From a checkpoint of a small model that answers yes/no questions on an image's attributes.
Model: 48-pixel images, encoder arch convnext_v2, encoder norm layernorm, encoder activation gelu, encoder patch size [2, 2], encoder depths [3, 3, 3, 3], encoder widths [80, 160, 320, 640], fusion encoder layers 7, fusion encoder norm layernorm, fusion encoder activation relu, fusion encoder moe soft, fusion encoder num experts 8.
Training: soap at rate 0.0011, 6200 steps, batches of 64.
Data: trained on regions of photos with short descriptions (Visual Genome), 101725 training examples, 3.9 epochs.
Rows from block 2 of the fusion encoder of a small model that answers yes/no questions on an image's attributes, named by matrix and row number. Rows with one number belong to one neuron. Each number is 128 + 32 x the weight over its row's rms, rounded and kept within 0 to 255. All counts start at 0. Numbers have three digits each. After the name is the row's rms in percent of the matrix's.
After each neuron's rows are labels from the 100 texts, of 14976, where the neuron reaches its highest value: "tokens" is the input token at the peak. Only what is clearly more common there than usual is listed. The data: regions of photos with short descriptions (Visual Genome). In brackets: how many of the 100.
# fc1: MLP up (fusion_encoder.blocks.2.mlp.fc1.weight, 768x192), inputs 0-191
# fc2: MLP down (fusion_encoder.blocks.2.mlp.fc2.weight, 192x768, transposed), outputs 0-191

fc1.397 081:186149107137137122122140056151125123126102145146162087110145146178083038124126145128096104088176107142115076142151165064114101097134064144117157064100184114104133140099130130111162187099108140131139123127126136104177184128140148085151083165163102167103128137091117134104128188124154128171175154162065147144147108088146129187076123142099094121163126090142108090115125130082110162060067152150157121155128056097084148074081160181190152120107141148129090103132049189120144181107136105144172131114084128146137121137118170153189150130098195113106160106156165160117130088134108153159
fc2.397 073:142117157154115109120088132169141113116170097079083117145110164154187127118171161092110140121111143147130154175117162093148099110121076145152156141145107145097098116089183073110150164172119115120194175061132145154095114185138095169135097081103142071129133100184180137083106130160172131197083106074198088111133131123116070087143175139169203115159084083129127118158130202158130120152140193115166137121136114101088160170180127169095097196119149097087116163181164173124147131135108128127105077139119146119108153093100128127109133179124195171104097130129097178093161128104155159148
tokens: "pants" (20); "wearing" (18); "shirt" (14); "jeans" (7)

fc1.559 095:126112148109145141179110088115130083106141141125214142150147087108143149214093141119114126101106110168128125131114079189121089200141057076157093156047092110091113116166088112133105135137155092096183183138141164079111143093103135124165105111157141109111131136135105162103075133112097117169118099197118096161153158152078128120155111144070122138111146095126110138200181124104162156108117099141073150128106178181119126133141143141081116224148159143120121106069086117127138185113098123189129077105122184108123153087105113121107072131122146139092142041135127101121172132181124133169
fc2.559 067:080149114142117166050098115128111103106167151142132066133118138085117130145125142115069156112145088110126114020046116137146109108125101144178144105115156115138143114058087211125108120122148139102147127156152110145156098154178117124106114142170121085151131213141145167095142152089080088156082092147109144139151134125198141177119115172127231111181152097139105141088131125171137071154124083069118112114150137155113142070144167144124093134143207170096129142168136177144077118096113115127062155148133126148116126169149106166132112166069100149168167104186120090138128122152147121107
tokens: "pants" (11); "sheep" (9); "horse" (8); "jeans" (7)

fc1.119 080:116154139101096118120140125132098180132109118130091120067120074133184094100140168096113118087150102123163115142172109053097106139133174083134144165108121142178131083099107175132137146103130143128045133070126152196154048160134094138153140121142139144133079160197153140110115154100061146154132125156112130138129129087077133130159200067121087203102122058093119131092095164118154125116143102132123201158112094152150133097120113129095145184102110126168173140110146091193107149181137125158034091141103109125176130142165104080177157187128133101134134147126119139073093132154069132143
fc2.119 061:098080131109091135059155109148133115141094184081135157162164070140091095175101142103167156141131123087108139087138125169133129072159108112200159113147160057120095143111150141132118132107136185160158178092183114135134122140123175180158090138176130126131165116110159150121171127200129145102112101151094089169119080072140115098182123076102072156168092142144123106158154139155122158129126154104123141131134122124088157111078180150140083179067149110104080117172170129131131144120078152149123120157082123081107156082121134118146196119137173117181134042104122137222181138091083159132
tokens: "sky" (49); "clouds" (25)

fc1.734 125:101159138147106110143083134145084200208133190136120161139086138106181120096194156136147173180183091154112106136099104148157150103124092118116103112176105145118105123129148118125097094138132133099113089087180120135059146108104124093140088113088073089157084180089135109119129112142099137156196158128148191164122120117188148129082120126105174124136139165122177095157149180124150192151142145139155115096164117097058112091121122105102146133104116100107093150132111182174163131149158044122144186100137147121137114123141126149139192072125111150121168143162185096053069103068165122073
fc2.734 156:188142115090119135094148108098133114125131146117146113110080187120130154131114168132152178211154140123154121121157137073202146164153219167092086077118083127132119128109204121140093169203123122171184073088136124113167144131153148095153162059188205093155152131155155127140106126107116159117106099111132120152118115090074157107123142116198138174145133120181140091165114151100176117162136135111133131183134142115147177126106192122120141158113135122105142193124136150100125117054122147129168131148147135083087163080076144116125160171108155213111065106101126104128142078131151127157
tokens: "red" (8)

fc1.459 086:143194116106115123095110125176075135142149168152117120089126143157115113128074121160143105098105126120129103189114114030122117169137128145148137124104094091104142137115095169129160104090186121152103116148146147119127171079121043154125121230092109180135128056075127102157136093151039142163112105130087138098104130146137100071109072143112168154148120175146190123134158130129112121115149135085134142140116171195134034137156132129143153054109103130140123111159135154162143097125106132095184090090111058098160148118176203095115190148163163122153117165142116151124135169132118086156
fc2.459 062:163119170131125092126076180168150126177101120110171190106152129111089140155129144122130155145124160156196160125141197107091129152136111085151085189087147148096052156125104157147106170119117081096129102161155195146172157074134169128147137088070080114184179117093144157146099103177147179142081184136109117132123169191144126096117099124150148083128107088141141137119080142167122150178115124126165106099083203086104146170166124130143115132157096066153100129128151103136129081143154126149103145202063192111130099092116102131133166136129097215113137178135143129163080107103136109152
tokens: "wearing" (43); "shirt" (10); "jeans" (9); "tennis" (9)

fc1.613 068:148181224176106078136099138148142095184151101106110161107121092128174143166145150120148093126114163118131119132123069139160065118107099097168090153128128157168151162111140118114099163036131115060137152180182202146152127125105106096121158103142159138119143124093124097117058152150126133104067125071157105125162097090066101128107154177093096110128084101113132127121128147198128093155057124180106138109116033075155128129152142106185121189177116100079117151129146169165116183151089145084130157145171122109095132075115190144147117122150155090132141122113087136112127152110117118145
fc2.613 057:189098126134090109085127084141101142100163162202108109117083128159114104104086148147081163184147174154113095103116105114148084183179152118109126146149144078137149108123136169102120082117152126098120162063087117122111149082170105160133073124115162110110148116161142158098197126091105152098164076080211099139155147103106120134168124092127058169181053117099118136157075134099083149064069088142158177107128139112138164101174135123076175135096156096118077162170124171123113126092138092148107182117100210108160154095168153165145131140159099132117087110130094105157122158121105089114
tokens: "sky" (13); "elephant" (7)

fc1.483 084:074079125123161111144087108130139137102132134093062114163120125089146114091135121122082131128146158150107150138127081131110165165148149143117128101092199080082131139164165106154168154143128109075160165177168131126148106109158099107180157120182095084148128203125102155159174130168024187085110132136175186171148135116143116112116098090097146099087124150181173068156105189170140097156094141144109138168107123052116119123083104108100142138138158075137077199190162096133121160101129118132150199155150162129136112131170125127122181137104148142137137177167098125121108077078184129092
fc2.483 089:111150102123119103084133047140113149167091177157177103094131149156139160138159152097106080114066154097143180155122130143115110114087184067167144124173129131154077140084086124131073097121112127142155026107111124186187131165140154136115100023155114181172146074076183120095135156105105118121204089162167130151178113121114177153110111111192137108108137169183130115085171139152123123168117116122111115127173148108101183104076163127119091082124153139120165118078109120102118144112115105158133162143130123099110146128125128099134105159139130152150127126079127173078088166148180058109
tokens: "white" (37); "red" (22); "black" (12); "dark" (9)

fc1.210 124:151077104141164140125137085135147235170133145116151155121122134153134163082071103116181158158104074150176127114113156051158097120142079109142120113163141122138118109195131138116142107136132183098143134066179110177088138121130138071140069142059150124083116171097076118163099138108129133151173071117101138127088126155148110154152122177160149130144079078081135114179147126038157165091136139168130103067076133119099114110159168121125120127102139127142134134139067207158066132084137155143107158110127112136130139090102082173125147059140102086108118157150136141060099129116108158079
fc2.210 108:161128111088115138081118130109152147073161124115118109173097116138126144105131088155170186166153123141118117140098092094187127169129218138093081092163064121086078132135187134129158186190110117113152088119146149137161136121156145093149140109128107067130108141151131142116111087069104092114100049134117117192151143148119140142161138109148096133174069113152121080169152133147157128160189161105174176116159127097152164157108216116148153122137173107153150157110116145068058107098153144152192125101173142134108124088056126102133158126136123171141108096208111138136170051090154148157
tokens: "bus" (8)

fc1.265 147:121109115164090102137064148106194183103132094127084161142130147125088064151083099106129167137119128115118085134133128106126107159147045166139134153157126148166148122091119137169166136099109167070169123107166164150103084105164155115138100150105112123137188150131120138121105182123078152125166116193101090137065151145155098133121092161090144195102130108049178133136109093063133102112105124198144138128149120189115119154174144086142146097165173188110172128133126105133178137167081144172140123097125152125092140141119098209123076139182156076145128130084096184118069132205092102138
fc2.265 088:166068123069115057124105180116093168060136128117065132130113142156124162115133143136110190133124113188138134113116096071181084143132159129045093135123114144124133127151153180118102169065092115139144081117117159140148148093112125079187199125054154116125071101151093122108109084084054140139062115151113074137096106181120107088127126136141098114143119087105132112156138162128143108185104099146172150086116136069092090136151174130112136122094121104133112137110113152130055138146132143122124150123123185109152097104082136156095180166120111102127092115177208148169132100090115172194
tokens: "bus" (10); "zebra" (7)

fc1.88 174:177104135135183176132137155087132065060131144146168054095149151107101122160178153079069169103121127112076158063062135212154076129171111128138069144097154086078077132114138098085111101089183147129117158183147158126067121117150127122150160122208135151119126150155127117123144111129080101162130144169135157086140151073139152119114122140074097150089091136123153132152174114126136127152119149160119110134105119170134142105172103140118207171190121152129107110152155222085130163131109133118103111164128147162130161098106127055094122140112135097128155121156147112154172115194106078102
fc2.88 203:133185122105128135124082100151149142104142150168145056169150143117168156168123146071030107172108145145094132134109119159079079097094134140177147138142145185111087109127086134143080113157204156082146172150128124142138100170137138104120117082108183123124128158108139149096128136075127071108201114146124153180135138166151111175098080123174200168126157125206108144110115125178091103140096149113158089147135118118163161149125136118112097054107201169162183139091153111090127157113124066159143151118112180153047144141131141130114103162135128144120169080055150148127075144141150147117
tokens: "pizza" (19); "train" (7)

fc1.144 100:055151186135161143137176157141116211167149155089091126151161176083171145105114102118113120157147091164085159113094127098153126108228110170147142074145141086111143146221133063134133119121118119073176140083136113155164137143119098098153170141144164144156143125140111140166131125125099147164150113111109180119116101162147092121075189164077121094200065133135157153147147158161131128181140167153123128161100117084097111136148135168098109152141132085172086126161130112080138139145148141138179128106082146141152082084159085161081176131131174166183126127160087115139074144056145132088
fc2.144 082:128132141122126119092106081108157092122070146143119081106097155124141184106099155143103114178113128125123130124138141074135142134093220162099128142156091113200120122102175107139182165116149115164139079085119112144203172131158150100148171097123109108163158088129122129100152147125108102148165112074139162164174098115125125143115105127196079088187137149176118090087089140170100114153135158085107172156125154072168162181141147149107110130117141117136191150050132134091132113096155104162176034117170127113117168091099117089132165108145092193118096041133116127111142063095182080119
tokens: "green" (21); "red" (10); "stop" (8)

fc1.146 080:136112096136102119132126106132132207097146122045135125123144083145199144067151081103151152096075137130124146085071116108157134123132163117100155073098100096150132173168065123078173118171135124146114111071131155148097149117079157068138103174069139110113116150063120146103132170136132101148179140129158150127158149127131110141152084141103098153125086138121158142137130152043098180143135114137143110155070089157080092082149122112112166107060153140150131154121140210180103113106204168196136100176103129097124128060109103175150114073133128120074177160080113148128136109135111108081
fc2.146 089:182098132104109154082143146116162153078173203120124149146056102129115141176091137136207098163161091093105148124085099096173125122126205167072077108133075111102127075090193171089136124135169204142152104139106186119128157154157122081151136154111133109064076144162122123119074106116114128111113092104152133168117146124091087111116130150171132154181138110158150104156134116098139099151196122130133134146104088140141186135160200103102149139126174130077141196135103129105059101090165181159134146065169114119138134115099108081134188122136136139083132112164131082124160091106142156149
tokens: "pizza" (10); "clouds" (7)

fc1.374 099:134099175127155131070126102157109149150095185116183057073109173139096166113122096096088144085143154105136198066137148180102148105157150147128142117091173071109126088166148141132149089123113128119143108093110094122116118159138047123117155143178141093144087155158125127090152164101130180122144153144148188116141163056123135109153152085110097133095122138155092161129165200058136106158164119123110194191100136137187164133094181142049148159105078127104142113129125143129164100066193120108082101084103109153160176130085106090136109107119138090103160116176146084118133110179128118087
fc2.374 064:134159120096097123100166120160140112132131161196094087168080199130093138143066170170120136154051106140113147125087162164102104155106165134105159099156166120154141122066168095093130110143149124159123113119133160175131100158137114148172070123099105128136128161142145079085072142176163080105146114172138174104143132099060113187119148099083185150151167147174133141163132110171120055099104150080062118134172118121165097041121152114123118075127141162156126129168059111163153112113133064101094105120088152122164128092165176147123127150089113114090152132072121107144153162169168093074
tokens: "red" (10); "snow" (9); "pizza" (7); "train" (7)

fc1.75 076:111103172148115124155160149097137103111150137147170129103140114103169159149173092108170144108070095166130167105062085096146131077183096087179124166109187139040125164157158141151181155131137162101130190161137084081173130132134102108168189124161099069175085133141152121106138115168156122102119101191097098135139086105127139098197134157104094143169147140166143121131083097139142132146162128074139120134108134094163137137135123124153122182193108124119116130118158111181110154110160111116067104195087169117104081083104097087132196184115134074097087152108090087182075145139161170124
fc2.75 071:134164120125114100107109087172135150091174153087136074114051136088116097178167074154043108146128106142150170115097136097078152119096121151114162135126106124111112154110117070146091068176145141113118095099059140134185188155191138138178089149133132167107155140095148147157118142137082092162175157131130154092136146122098093116084110145134170072123142083159110180124080175102088145114128091145129104141148129101122186088108177051125084056094159123145180112096177121094129133078111119116175095146165093140147124139188108105117111103076105134057108102129100133069079097132158132100
tokens: "sky" (20); "snow" (17); "blue" (9)

fc1.278 088:117135118110107132133169199205144112091148202141150132116170160136133171086131117089123128065155138118134130077153146134169154164162197113138143096138153167099114127145109086109141104170162170092133142072111131087142149105087107140154112087125141127108128142171120166157187155130118096133056094100104090112125129121140136176163129128118136106092090118142090096112104140139127130158142127123066094164112186114119074094137150076109106209195116184170074037113151131138189100114150084085067170123127125117135166121142104132191130136149071125115118157147056119184118169129158081058
fc2.278 091:122149095105114179021093099094125088087108152132154103179099140103113130127167110103063159120065087133098116124078140137112123140081101166132131117074150134166153153044132115123123101134139128078143135180135136198172111157165139104133129160130170104070144143096087100093121242111100087131146090128141141147123161085152147143050114130096143119126162114100148134124130129128132146118063103100107148151146080068153153135118168075137122103123165153105207171125129144104095144113144099134112109089144068145065147095114118108090118059096120130179108110155114186115148101129203103096
tokens: "red" (59); "blue" (23)

fc1.106 073:144119100161081126129145065102139108095142143103134138141120141119072134130110096104140144096114110129110113147117131133072049113142110185129120142088112134150145110090112129110046168080087186124171147185179181142054127139065140135172098132192142126112111173097125110161122088120143145210125054142088063098065156150143151148129122165116124098162141097111129134088132104110149138115141186158094164161104147085171147155176118156146172142087088137087142144120087118174092100138061100101149113134149108081135061164077124166118168104079125080128125090154118150069090193114084104143
fc2.106 062:082119174089176169115078136091163104099123097070126161106095083142124128119100151173167086127129146139149123166129139142177155116134162150076127150142128122182137105160127174142130142091130118100174169060079124136132102154110134089105105191158163145162110112059131160107155164098148151162029094140124133106146140145081168119130140048107190108087156136103073130099185138109144143095144122100108132123112088152113172237110110095126144144092132158146087233135137183137126113081216135135107115160098145174127125117110106140118135117147137121162104076096109110137188147097136170144
tokens: "pizza" (11); "cup" (7); "plate" (7); "bus" (7)

fc1.105 069:132096108111107179194134150186127076162073117116101142165078173146098119089100190148173159078123058135072132128171162127146112083141109076107100120139143147125170141159164087228125153119131102096124197115135089151135146097097102136111109138115127107108115119102152109148152084147154195204184128112094178087129155139145123117164144152090091138127144125118122114127058107183136159104144150121106107148104120164114137188208120183143141070137156123121194133096130134144150101182129118082145099131102167133130158098136050161070126068095148109102097144093112106096137161081113156095
fc2.105 056:197105136103174169150198138117118130093124112088090114132088149109125166151114072154122090148150113048170187140102119164118147115097162126143147018154148167198079149101127060104115109144136149153134107138158096184131125147107115086107099083182055122114143133070147102149130141170135146125090126119152180065114155195134166109135139139146119115159142112156111090119106097095144083139136093117083087164123098105141138107152112068082155129141133105058124135046154172124138125143124133207168149132110130099148129167163139170124100128139125102096165179153094161199125084094095127140
tokens: "sky" (8); "jeans" (7); "clouds" (7)

fc1.141 077:153084100129131124116149150104126102093079113077098108188095127166124102136116151123090094132111147142165184129104155139089063133151165110123129159089138150168113124129135116116080135087131118088137205076144078121158068164122146172119167114103150140195144122150067096135180108147069138176124122107207112121168082144144123151116161054074085102179134195154152123087113096121141143102114143169114150129143065110119135163189074109134168135117124046085124120158164137120116108171103091154158140169089160111133115149058049143086146155081119125125171132179107153105186107123123130180
fc2.141 077:090137147130131061078130160099098156099152111137124099111102144165118146115115119072129071164136117124089156098127095148174164132103183130076077092133113108194109140137121106090136163184152143117196085127080145156173103103108106123130173057127064133104120071104125109078137076155099074142129149097098153136130122075112173092047135169179105152104143091128175119198077142106144150099102134092104125130135129144131206165141176129100158131143156143148160158092137058132166145115105097135194162058106109165142088115134129115112126122152175110108136093130095075164091124094094106050
tokens: "white" (16); "two" (8)

fc1.323 077:070108136087160107155153109108143150103115101141084157086124159134153150150152101072082111150155136110099159111087105178137165116080109159111116166134136109088167156167129117131122158116167165141136138107108125146086098125115220137104103129200149098137056114164158209104114149085130181111161064106112167086139102104130066097137141144131140170124131133121153126078114207136085079124209214146141157126084118135137135126117140100130187112058138092102143099131199173111139106132099100123122166137143134118190094104154142097061113098126105177083113186154161163147095165128111168085
fc2.323 056:140139080101092153133108167129121146131127141184229050090072123121184108167185080166088111119175096054149084117092083151128087129075109149191097120127096140179181137182089165155114120149154145127156070214083178124131120118130118128129095172130089126094160122150138132183039135138129146110127173133158173136174145073095167115151118143171102122161125102154180135121127148109108104164158130177167143080107145127155100129140141094138112147125124135109193129132116159164126160143172120115143113079111121138153121124181115113150075141125138068139103158133137112072158129129130156045
tokens: "red" (40); "blue" (31); "white" (16)

fc1.91 087:142114088180153155113080136188108176171109153164107133129129065125103143145137079095122038113132079141113106072055094122145172064136086151130117098118109169102124119112211095102124085098131111097107087085174165116171118177067139125188072090131141121168103170101153140178158149150125115110128123100177146129113093185172108149125179142100111136180126149128111145056163153160136083193167153126126108071138075141084078141123107141104135107143129085127082133153144121136039125082178117128182146172103150123126123124128154117124145128071053136114145115124138136109117124129119074140
fc2.91 084:144119159154095106080149142126136163200092112137146092093055172114106155167104122098130137165072105103078103143102134113119146144136162092139157094120115092132077178138099149118088141208145112122145120130084125148166192145149199102165141136112166102107122134132118149103096152108119092154141058080160118156149162081137133110136158132208115136077169107172095037146129131118172079165117125083170104193132138130163156087077207120104113152105136165103122175090123116088042089142157146141180083105126135091077092109099102120140125084145167133091086118135114169135134109149190140124
tokens: "green" (34); "white" (19); "red" (11)

fc1.754 100:127172133062160144147079127153101098109146114136195142111101132168170083165188175156102099101124129085067171094096111172087151181094129107102131135074117112126183102107152133116113085115147050073169128138086133099092113113109092163121179140166178125109085144115159140123103154119122059104154093135122107082188199105072150096122166182131156109069122124196090143173183091162143118108118107103114133106134134156088175167112149162108064171138126111163148165108099079138150166079130168149116132079108169107154174116115128146112091155102117122133120171170127130134130124218162143125
fc2.754 070:107145115136134152096139141155148079091149169107178098117126108077118115157108158109108107122143121162095136086117103142049122111131144143155114095120155108085115139101087080137150128096145130088103132108097147122161137177143099064109106158123156167095115164055134144060145197165152123154128128145121146150126137184144071132056171074144119127108132138164101044140089130173060115083122100123143113144101126099093130117066106178094087059139179142163174088095115104099128139050118047074143141108143077124085091120162169063141221102114105130115149128148074113123139151103161123107
tokens: "pizza" (24); "train" (12); "sheep" (7)

fc1.759 081:125089086193095109102174097100154136178156173094178102099097119158173056206134146191205101147158113102156088136196109054074109201123073114138074143120158062172120108115154167126157151089130156118081047147103108112125110110119114099139123084084173164146156177074132129129140119146148072137122109130145130136210152113138157118163081134135153107115116097109090184105122112118124122071133091113085120099156107147144123151141112089119168144149098137169177160138138176169119123121085143111175176112137154118182136142130114113125130121096142136124132095154151055125096111120152077141
fc2.759 067:049125132122080143117130115143127162096116115130090107133143139119090165151111099136130160103085142107150091100120175151134120159136146138173127138088103043086100150164134132086113112166154108071119122114099198126117127173124157158174110140159148102049220105141133142059124045160193085118170122066041088147120160111179172129136095184178167128117118052127129099094137129062113165150107151198152084160169119123076133145112180180149111138116086128139123125104103056128118096124148186123116140115142122143084111152101119130126145090150140127154160129156140164166141114134116180142
tokens: "wearing" (27); "shirt" (13); "pants" (9)

fc1.484 082:126071077127080075121139179134112066122203172160102087148123095108151145090178069144185119158131151144139093050128115116110136139097142125109077061122107129120155147138153055096132080110088165098141124078158129144116127160163091082154167129165111130171092130173154095087174139157093077130101099085110104061140108105113148131150154152034171107144152106111113100110078104147111141160126112121155132135170133121117067187146097159158133168135089051114112154106126136194180177113145124113090148133132160093185131143142116109126127118140118153131128090140079073180142149127201117107
fc2.484 071:119159139100165180113129081145168115118106148138179108092071161108148070169076108158127163183120147092158140085081148140132134151111145177136168142144173043184098150114100143086110146195161135064102096095092124133164164149164171114191090131150097091131115142144109167095135131150176074128134121116114121153108133145200112185098135146194137130154169153107103110119119115127169088167144138171113088116139104105177138086139197140116129051081147139175163162143109115090091139080139190098152145154122132130086113108145134086110140117122172141119143026104104155116151090116131186081
tokens: "red" (61); "white" (19); "blue" (12)

fc1.503 096:120117089108094164140150174130122133096135154095125109169170185095183201123193118162129139127141097181088133065057083164057124149132128173117132122184164112091074129157136099109134128126111129103091140126120145134116084148148118159121152081152158065139082180127119111054180150179064152141132142123145130155125116160192157072142138115093193091119169166149106080133128116138181124168125149095146078117104153076140112129077139084084131137147160124166149148150101093146115102119143148153139142179171132108176136107116102175144166153111147196123182109070146070150137126071180131075
fc2.503 092:152093123109152150096112040124108139133166151147180059132085180136158110138141119107112122129139127110099120135126150066102174122104195162119107097142151118126159177095139096147148121202136117096162080097161138163163183164155153085178104083165094164137147135149154101098137124151166112144153129134127136142149149105131136175082083154192105094149124105147095092143115159088149064113149170137158127149170127097110207056140181091126085094109140133111216199051103124119107167060191107178154145124125135107110121123142158102106088108126116175090138087121086158132104084130191127122
tokens: "white" (70); "red" (12)

fc1.85 112:103114119144136140137059130160122204171179173082125192078122137107177128157176169146156089139165106151096192124100155111181139088131105119160085099163118131084109120198150094127117101136123120077094137120204161146091161167124130107083135088113106128196082134098088119124148190173095114165224087120136167114121118163171122139069152145123132097156118152106134124082133119134179135128163138145129130076123111113100156107098159092108165149097110095079121171144130158108121128128089101188183198175105117183123150138140165164107119091107105195145142150126137099114102152122166190085
fc2.85 126:177103113134126155120129083084144091095138112129143128137089156129159171129086153188121184165165165118110118138128143090161161134066219188098138120158131062113159149097142118148077153196091131097147110134122117151144150138126147101184112158133151114147150106161163089125116094101156139126114071138143162158130176163092140102089088135197135139130074107138104101180141176093130103148151176085165125141148164101094113138103218107135096129115111148156155150111093109109065113047125146123152106092146191088073119060084130103119174155138125199052123092148099157131163066108141119149
tokens: "green" (10); "grass" (7)

fc1.325 075:144121163151150123154117130199120113066169059112185169146112160102163189128171130147159106170158104118195127104128060069107129143115070090153101099125133111103140134103115219147119117081100173101137168175127132178120077121120136113133056193076154095074132134143157148186065101093188077078100122092146145146084095150096096117181150147084120133043154170186094138121085125137164127152140123099084115168127150085164093126126147123160129144149130110133131127090122125096176163139102115103119094095095086072165110126158147109124139168104111096127117103154121182134083128100130118144
fc2.325 067:101121119084096125170146162138136139103090127183121171120142114096052164159072168182160178149081103157108174147110152076106117082117113095110108162126134105143113116101157131108144185133129158110083129131150186101152086129136133164126117130192152101171074172172157052166175086165075089102140127124125039207112113139126089103141135143080133131101145141050057104143109122213136089106115098124152127112168108170096150109089153124120105108116165160096140137155145170101132157078063133095133126091142063109087121079152133169113119113147119140152142135114104144080114162119181089091
tokens: "sky" (20); "clouds" (19); "sheep" (12); "zebra" (8)

fc1.466 071:137131077149095151112115186133106131094095091156114119087163162095185112130188155099093178102166149074108162150124058120173070158096127144122107124126166093129133164081162112093162104107092127054107150175120151114161201117113132224107161119209144121087140127128173121127118124172123094164094077133155111106124128099133167111134097166116130116148077161182176127203107127110158155116140128131119107151134105103128111095090092115102084125080092181100094075128116186131171135093089085167068115152133096163178127107161134116112129135207077124124172160140124082129109161155098125163
fc2.466 071:142165087134179124084136123085184123130053167174137132169098140144089163169071091110069126112133118143114122119141104143130104138148103122168152161168125086150134078146176128138154137184200175124176100125163176189174119160117124093123111110164185182147146218169158121146123179154127104088165094136143128117182156172090154134117160146169139146114109106207099144094144144093153114155092144143147155133175089068184111151177147114113144156120215158158170211127103108142081111103120123127133155070132129152088134140127101124121176111166141129169135107135170121136150121139207149121
tokens: "red" (53); "blue" (17); "green" (8)

fc1.252 080:156096160124140138139179090119093173165115123107116105105141150117128184111178075095097074122059172160098130097106091141144094123180153163149120158146127093095116070187158074131087083145136177118099126097080185180130158109166156121124144102112127066191089114106132087096159101087141141080162138146138098173118156159161129134112123176093163101185078129148118145124153113109165114155127132093117111106092106111120105067084109207111113132169121040119074144134141145098136164114166148183136144148125154137151144120113088157073123058101222148113132134140143140154102121068133066090
fc2.252 068:131087105091146139088142091103140110124143112175191119191107165101124141127106143132187169150090157081161128127141126127107165115110152136182098162169100155198141193072119148140099116104137116158135140114126109106191159190114143103189148073163137056104120109165140151121143138126097137157153100106146152173156134147101166136069156110227145161154136137181114118196107107149149086148143184165109129163108118114117176114167219080188114104117136140127149116074098143126083144098150092120142151137117149146116108103092099041147151135089155180108136066101093118116164120130188102182
tokens: "green" (13); "red" (10); "large" (9); "wooden" (7)

fc1.489 095:139115109089123132139146144194137157133163165074195110091134060089146157125085115122080136086153162107082131169088136067085132067192163109139092098199211086134110155163145182109116095073073142122148128095058080131102116126140121141131069103161111149130103093178118138103171153087108177121153174104158120064141160062125175105123141106088149145120181154148146129158117150139135127080142075117083137153079108152151135086106169092073138124130091124126088144118154167110113119117149165113048137116134107065158120101143124121146136136179128096106158117140132096111126145181060141153
fc2.489 064:190178140163089142082123142091117122148112125167122140143130057090102112096135121153081139102134171155071105129096146123107179101118115172151154119122128149162110092132098111129133107138145141149101172152153124149142068119111115111154124167178147175082099224131177122136082120130084130085118126107121110126123128216125125151104178147120124138108106161109162203109100182158166190146078034138083130153163141137163137146144145127149134080109098181129130151152151112126102068138112111188109142137111141138170144117118174078111122105127139155105088170161168068065153085150186033063
tokens: "train" (16); "bus" (13); "pizza" (9); "grass" (9)

fc1.341 089:134126086141147114154128112115095158120052116077201103111193123166130101129133154107147112152148102127146073120113118140157132092128147094159166065147107133147124091170154084140101094133159117114119090051079199136085120114140165096130116122191160099148149141112174148138144146102080135093144085102123188098081160146169092165090170200098111113144114137123145157117155106169149137138130187084156163162108080091073141138120180193104125124089105131140125159155123175131131121136115132165160240133139102114185129148146075139094116122154141171175108094124156114175135131069185136045
fc2.341 090:137128108122108139049141151078121088118125134157118074122119216097130186170121151159133173196156139082121151122190078143159127178118230186141087095169113108145127196145156122128158175173137152134153121110159128174197138155082144136128139062132147130115126158147179116086129112129110133128095046089139175165122136141152155119083134157177152108167149134138151100164152162127125115178157140134171148162121127105135153142109155119109132136094112171126139102064142134120060112099150155133202158086131161078096139102096152101121155094126127159104093043132099119110164056101134105150
tokens: "green" (56); "blue" (10)

fc1.258 088:121090136087130127149153185149143107114168139217137119079139114101156115129127123081108134113107112166168131100124112146139142193168192121093109188157157132073126194125076107081207129166107116094115050146146150100082166097121119127151167087178163127094099133118145114098151160199155100124081140119134144129105088106113150127159107110131142193065135094181126127110165111182106084082093167092129153105118164100165106092108152164073111149133052089135149120146140180088152118142144103133105074140054098127128142036164130121119160122153092102100084067138117125131121114118175112102
fc2.258 167:085160096093125139096139104142143065125077157138142058151100152093130117153154083070087101158117101099092125072118134171083155043064194161197148102134155131145124125103141092085105092172148112059126112137142124128156105170135134122119079090105142115123155173061122129116126154095113109162175100149155141158084117099139136173075101111162101115120157117176105074134070104117135130141095134123116124158159108123163189067090183108117112087066158117137219129083140116097117154071106102114099139132148100127070132098126095099108092133099120144138154084129062111123104101156204102101
tokens: "train" (21); "bus" (15); "yellow" (11); "red" (11)

fc1.362 224:123107134111171188172128145112141059057142153168211066078123132111092130159136154076070177108143105140063182097085130211126072137169094112154080145081137106100141107126106137113116069118165106098174143159144122136090126130180096168148164107188179130115071167103151122145141096119109090161115176148147141097135136107140134151141098114066125168104081166137143126170165121132160124148089121139086138137117151160147152095152106134123177154164128139116112133154139190124093176153133141118141091138206151162164148078121136030110099118134113093109130136183147096104165137175171116104
fc2.362 358:134193095114134138090103103175176117073133150175169093172137128122127134160137153078043117166119120131080136089080136158091075110086110146186120129169164153118081089122094115136077096140191136055131169174127108153133113134136136110157095147128217136122147159092119123067135146116098026118153095130134145191124173158118091205073105099112162179103155114173106132133105107161115093119105139124093112131155102135144206128103182107102092091136191169135166166099130116076146126102128072136117150126094153165098134145109151099136137122127124150130166101075156132124120169169180150118
tokens: "pizza" (15); "plane" (9); "tree" (7); "train" (7)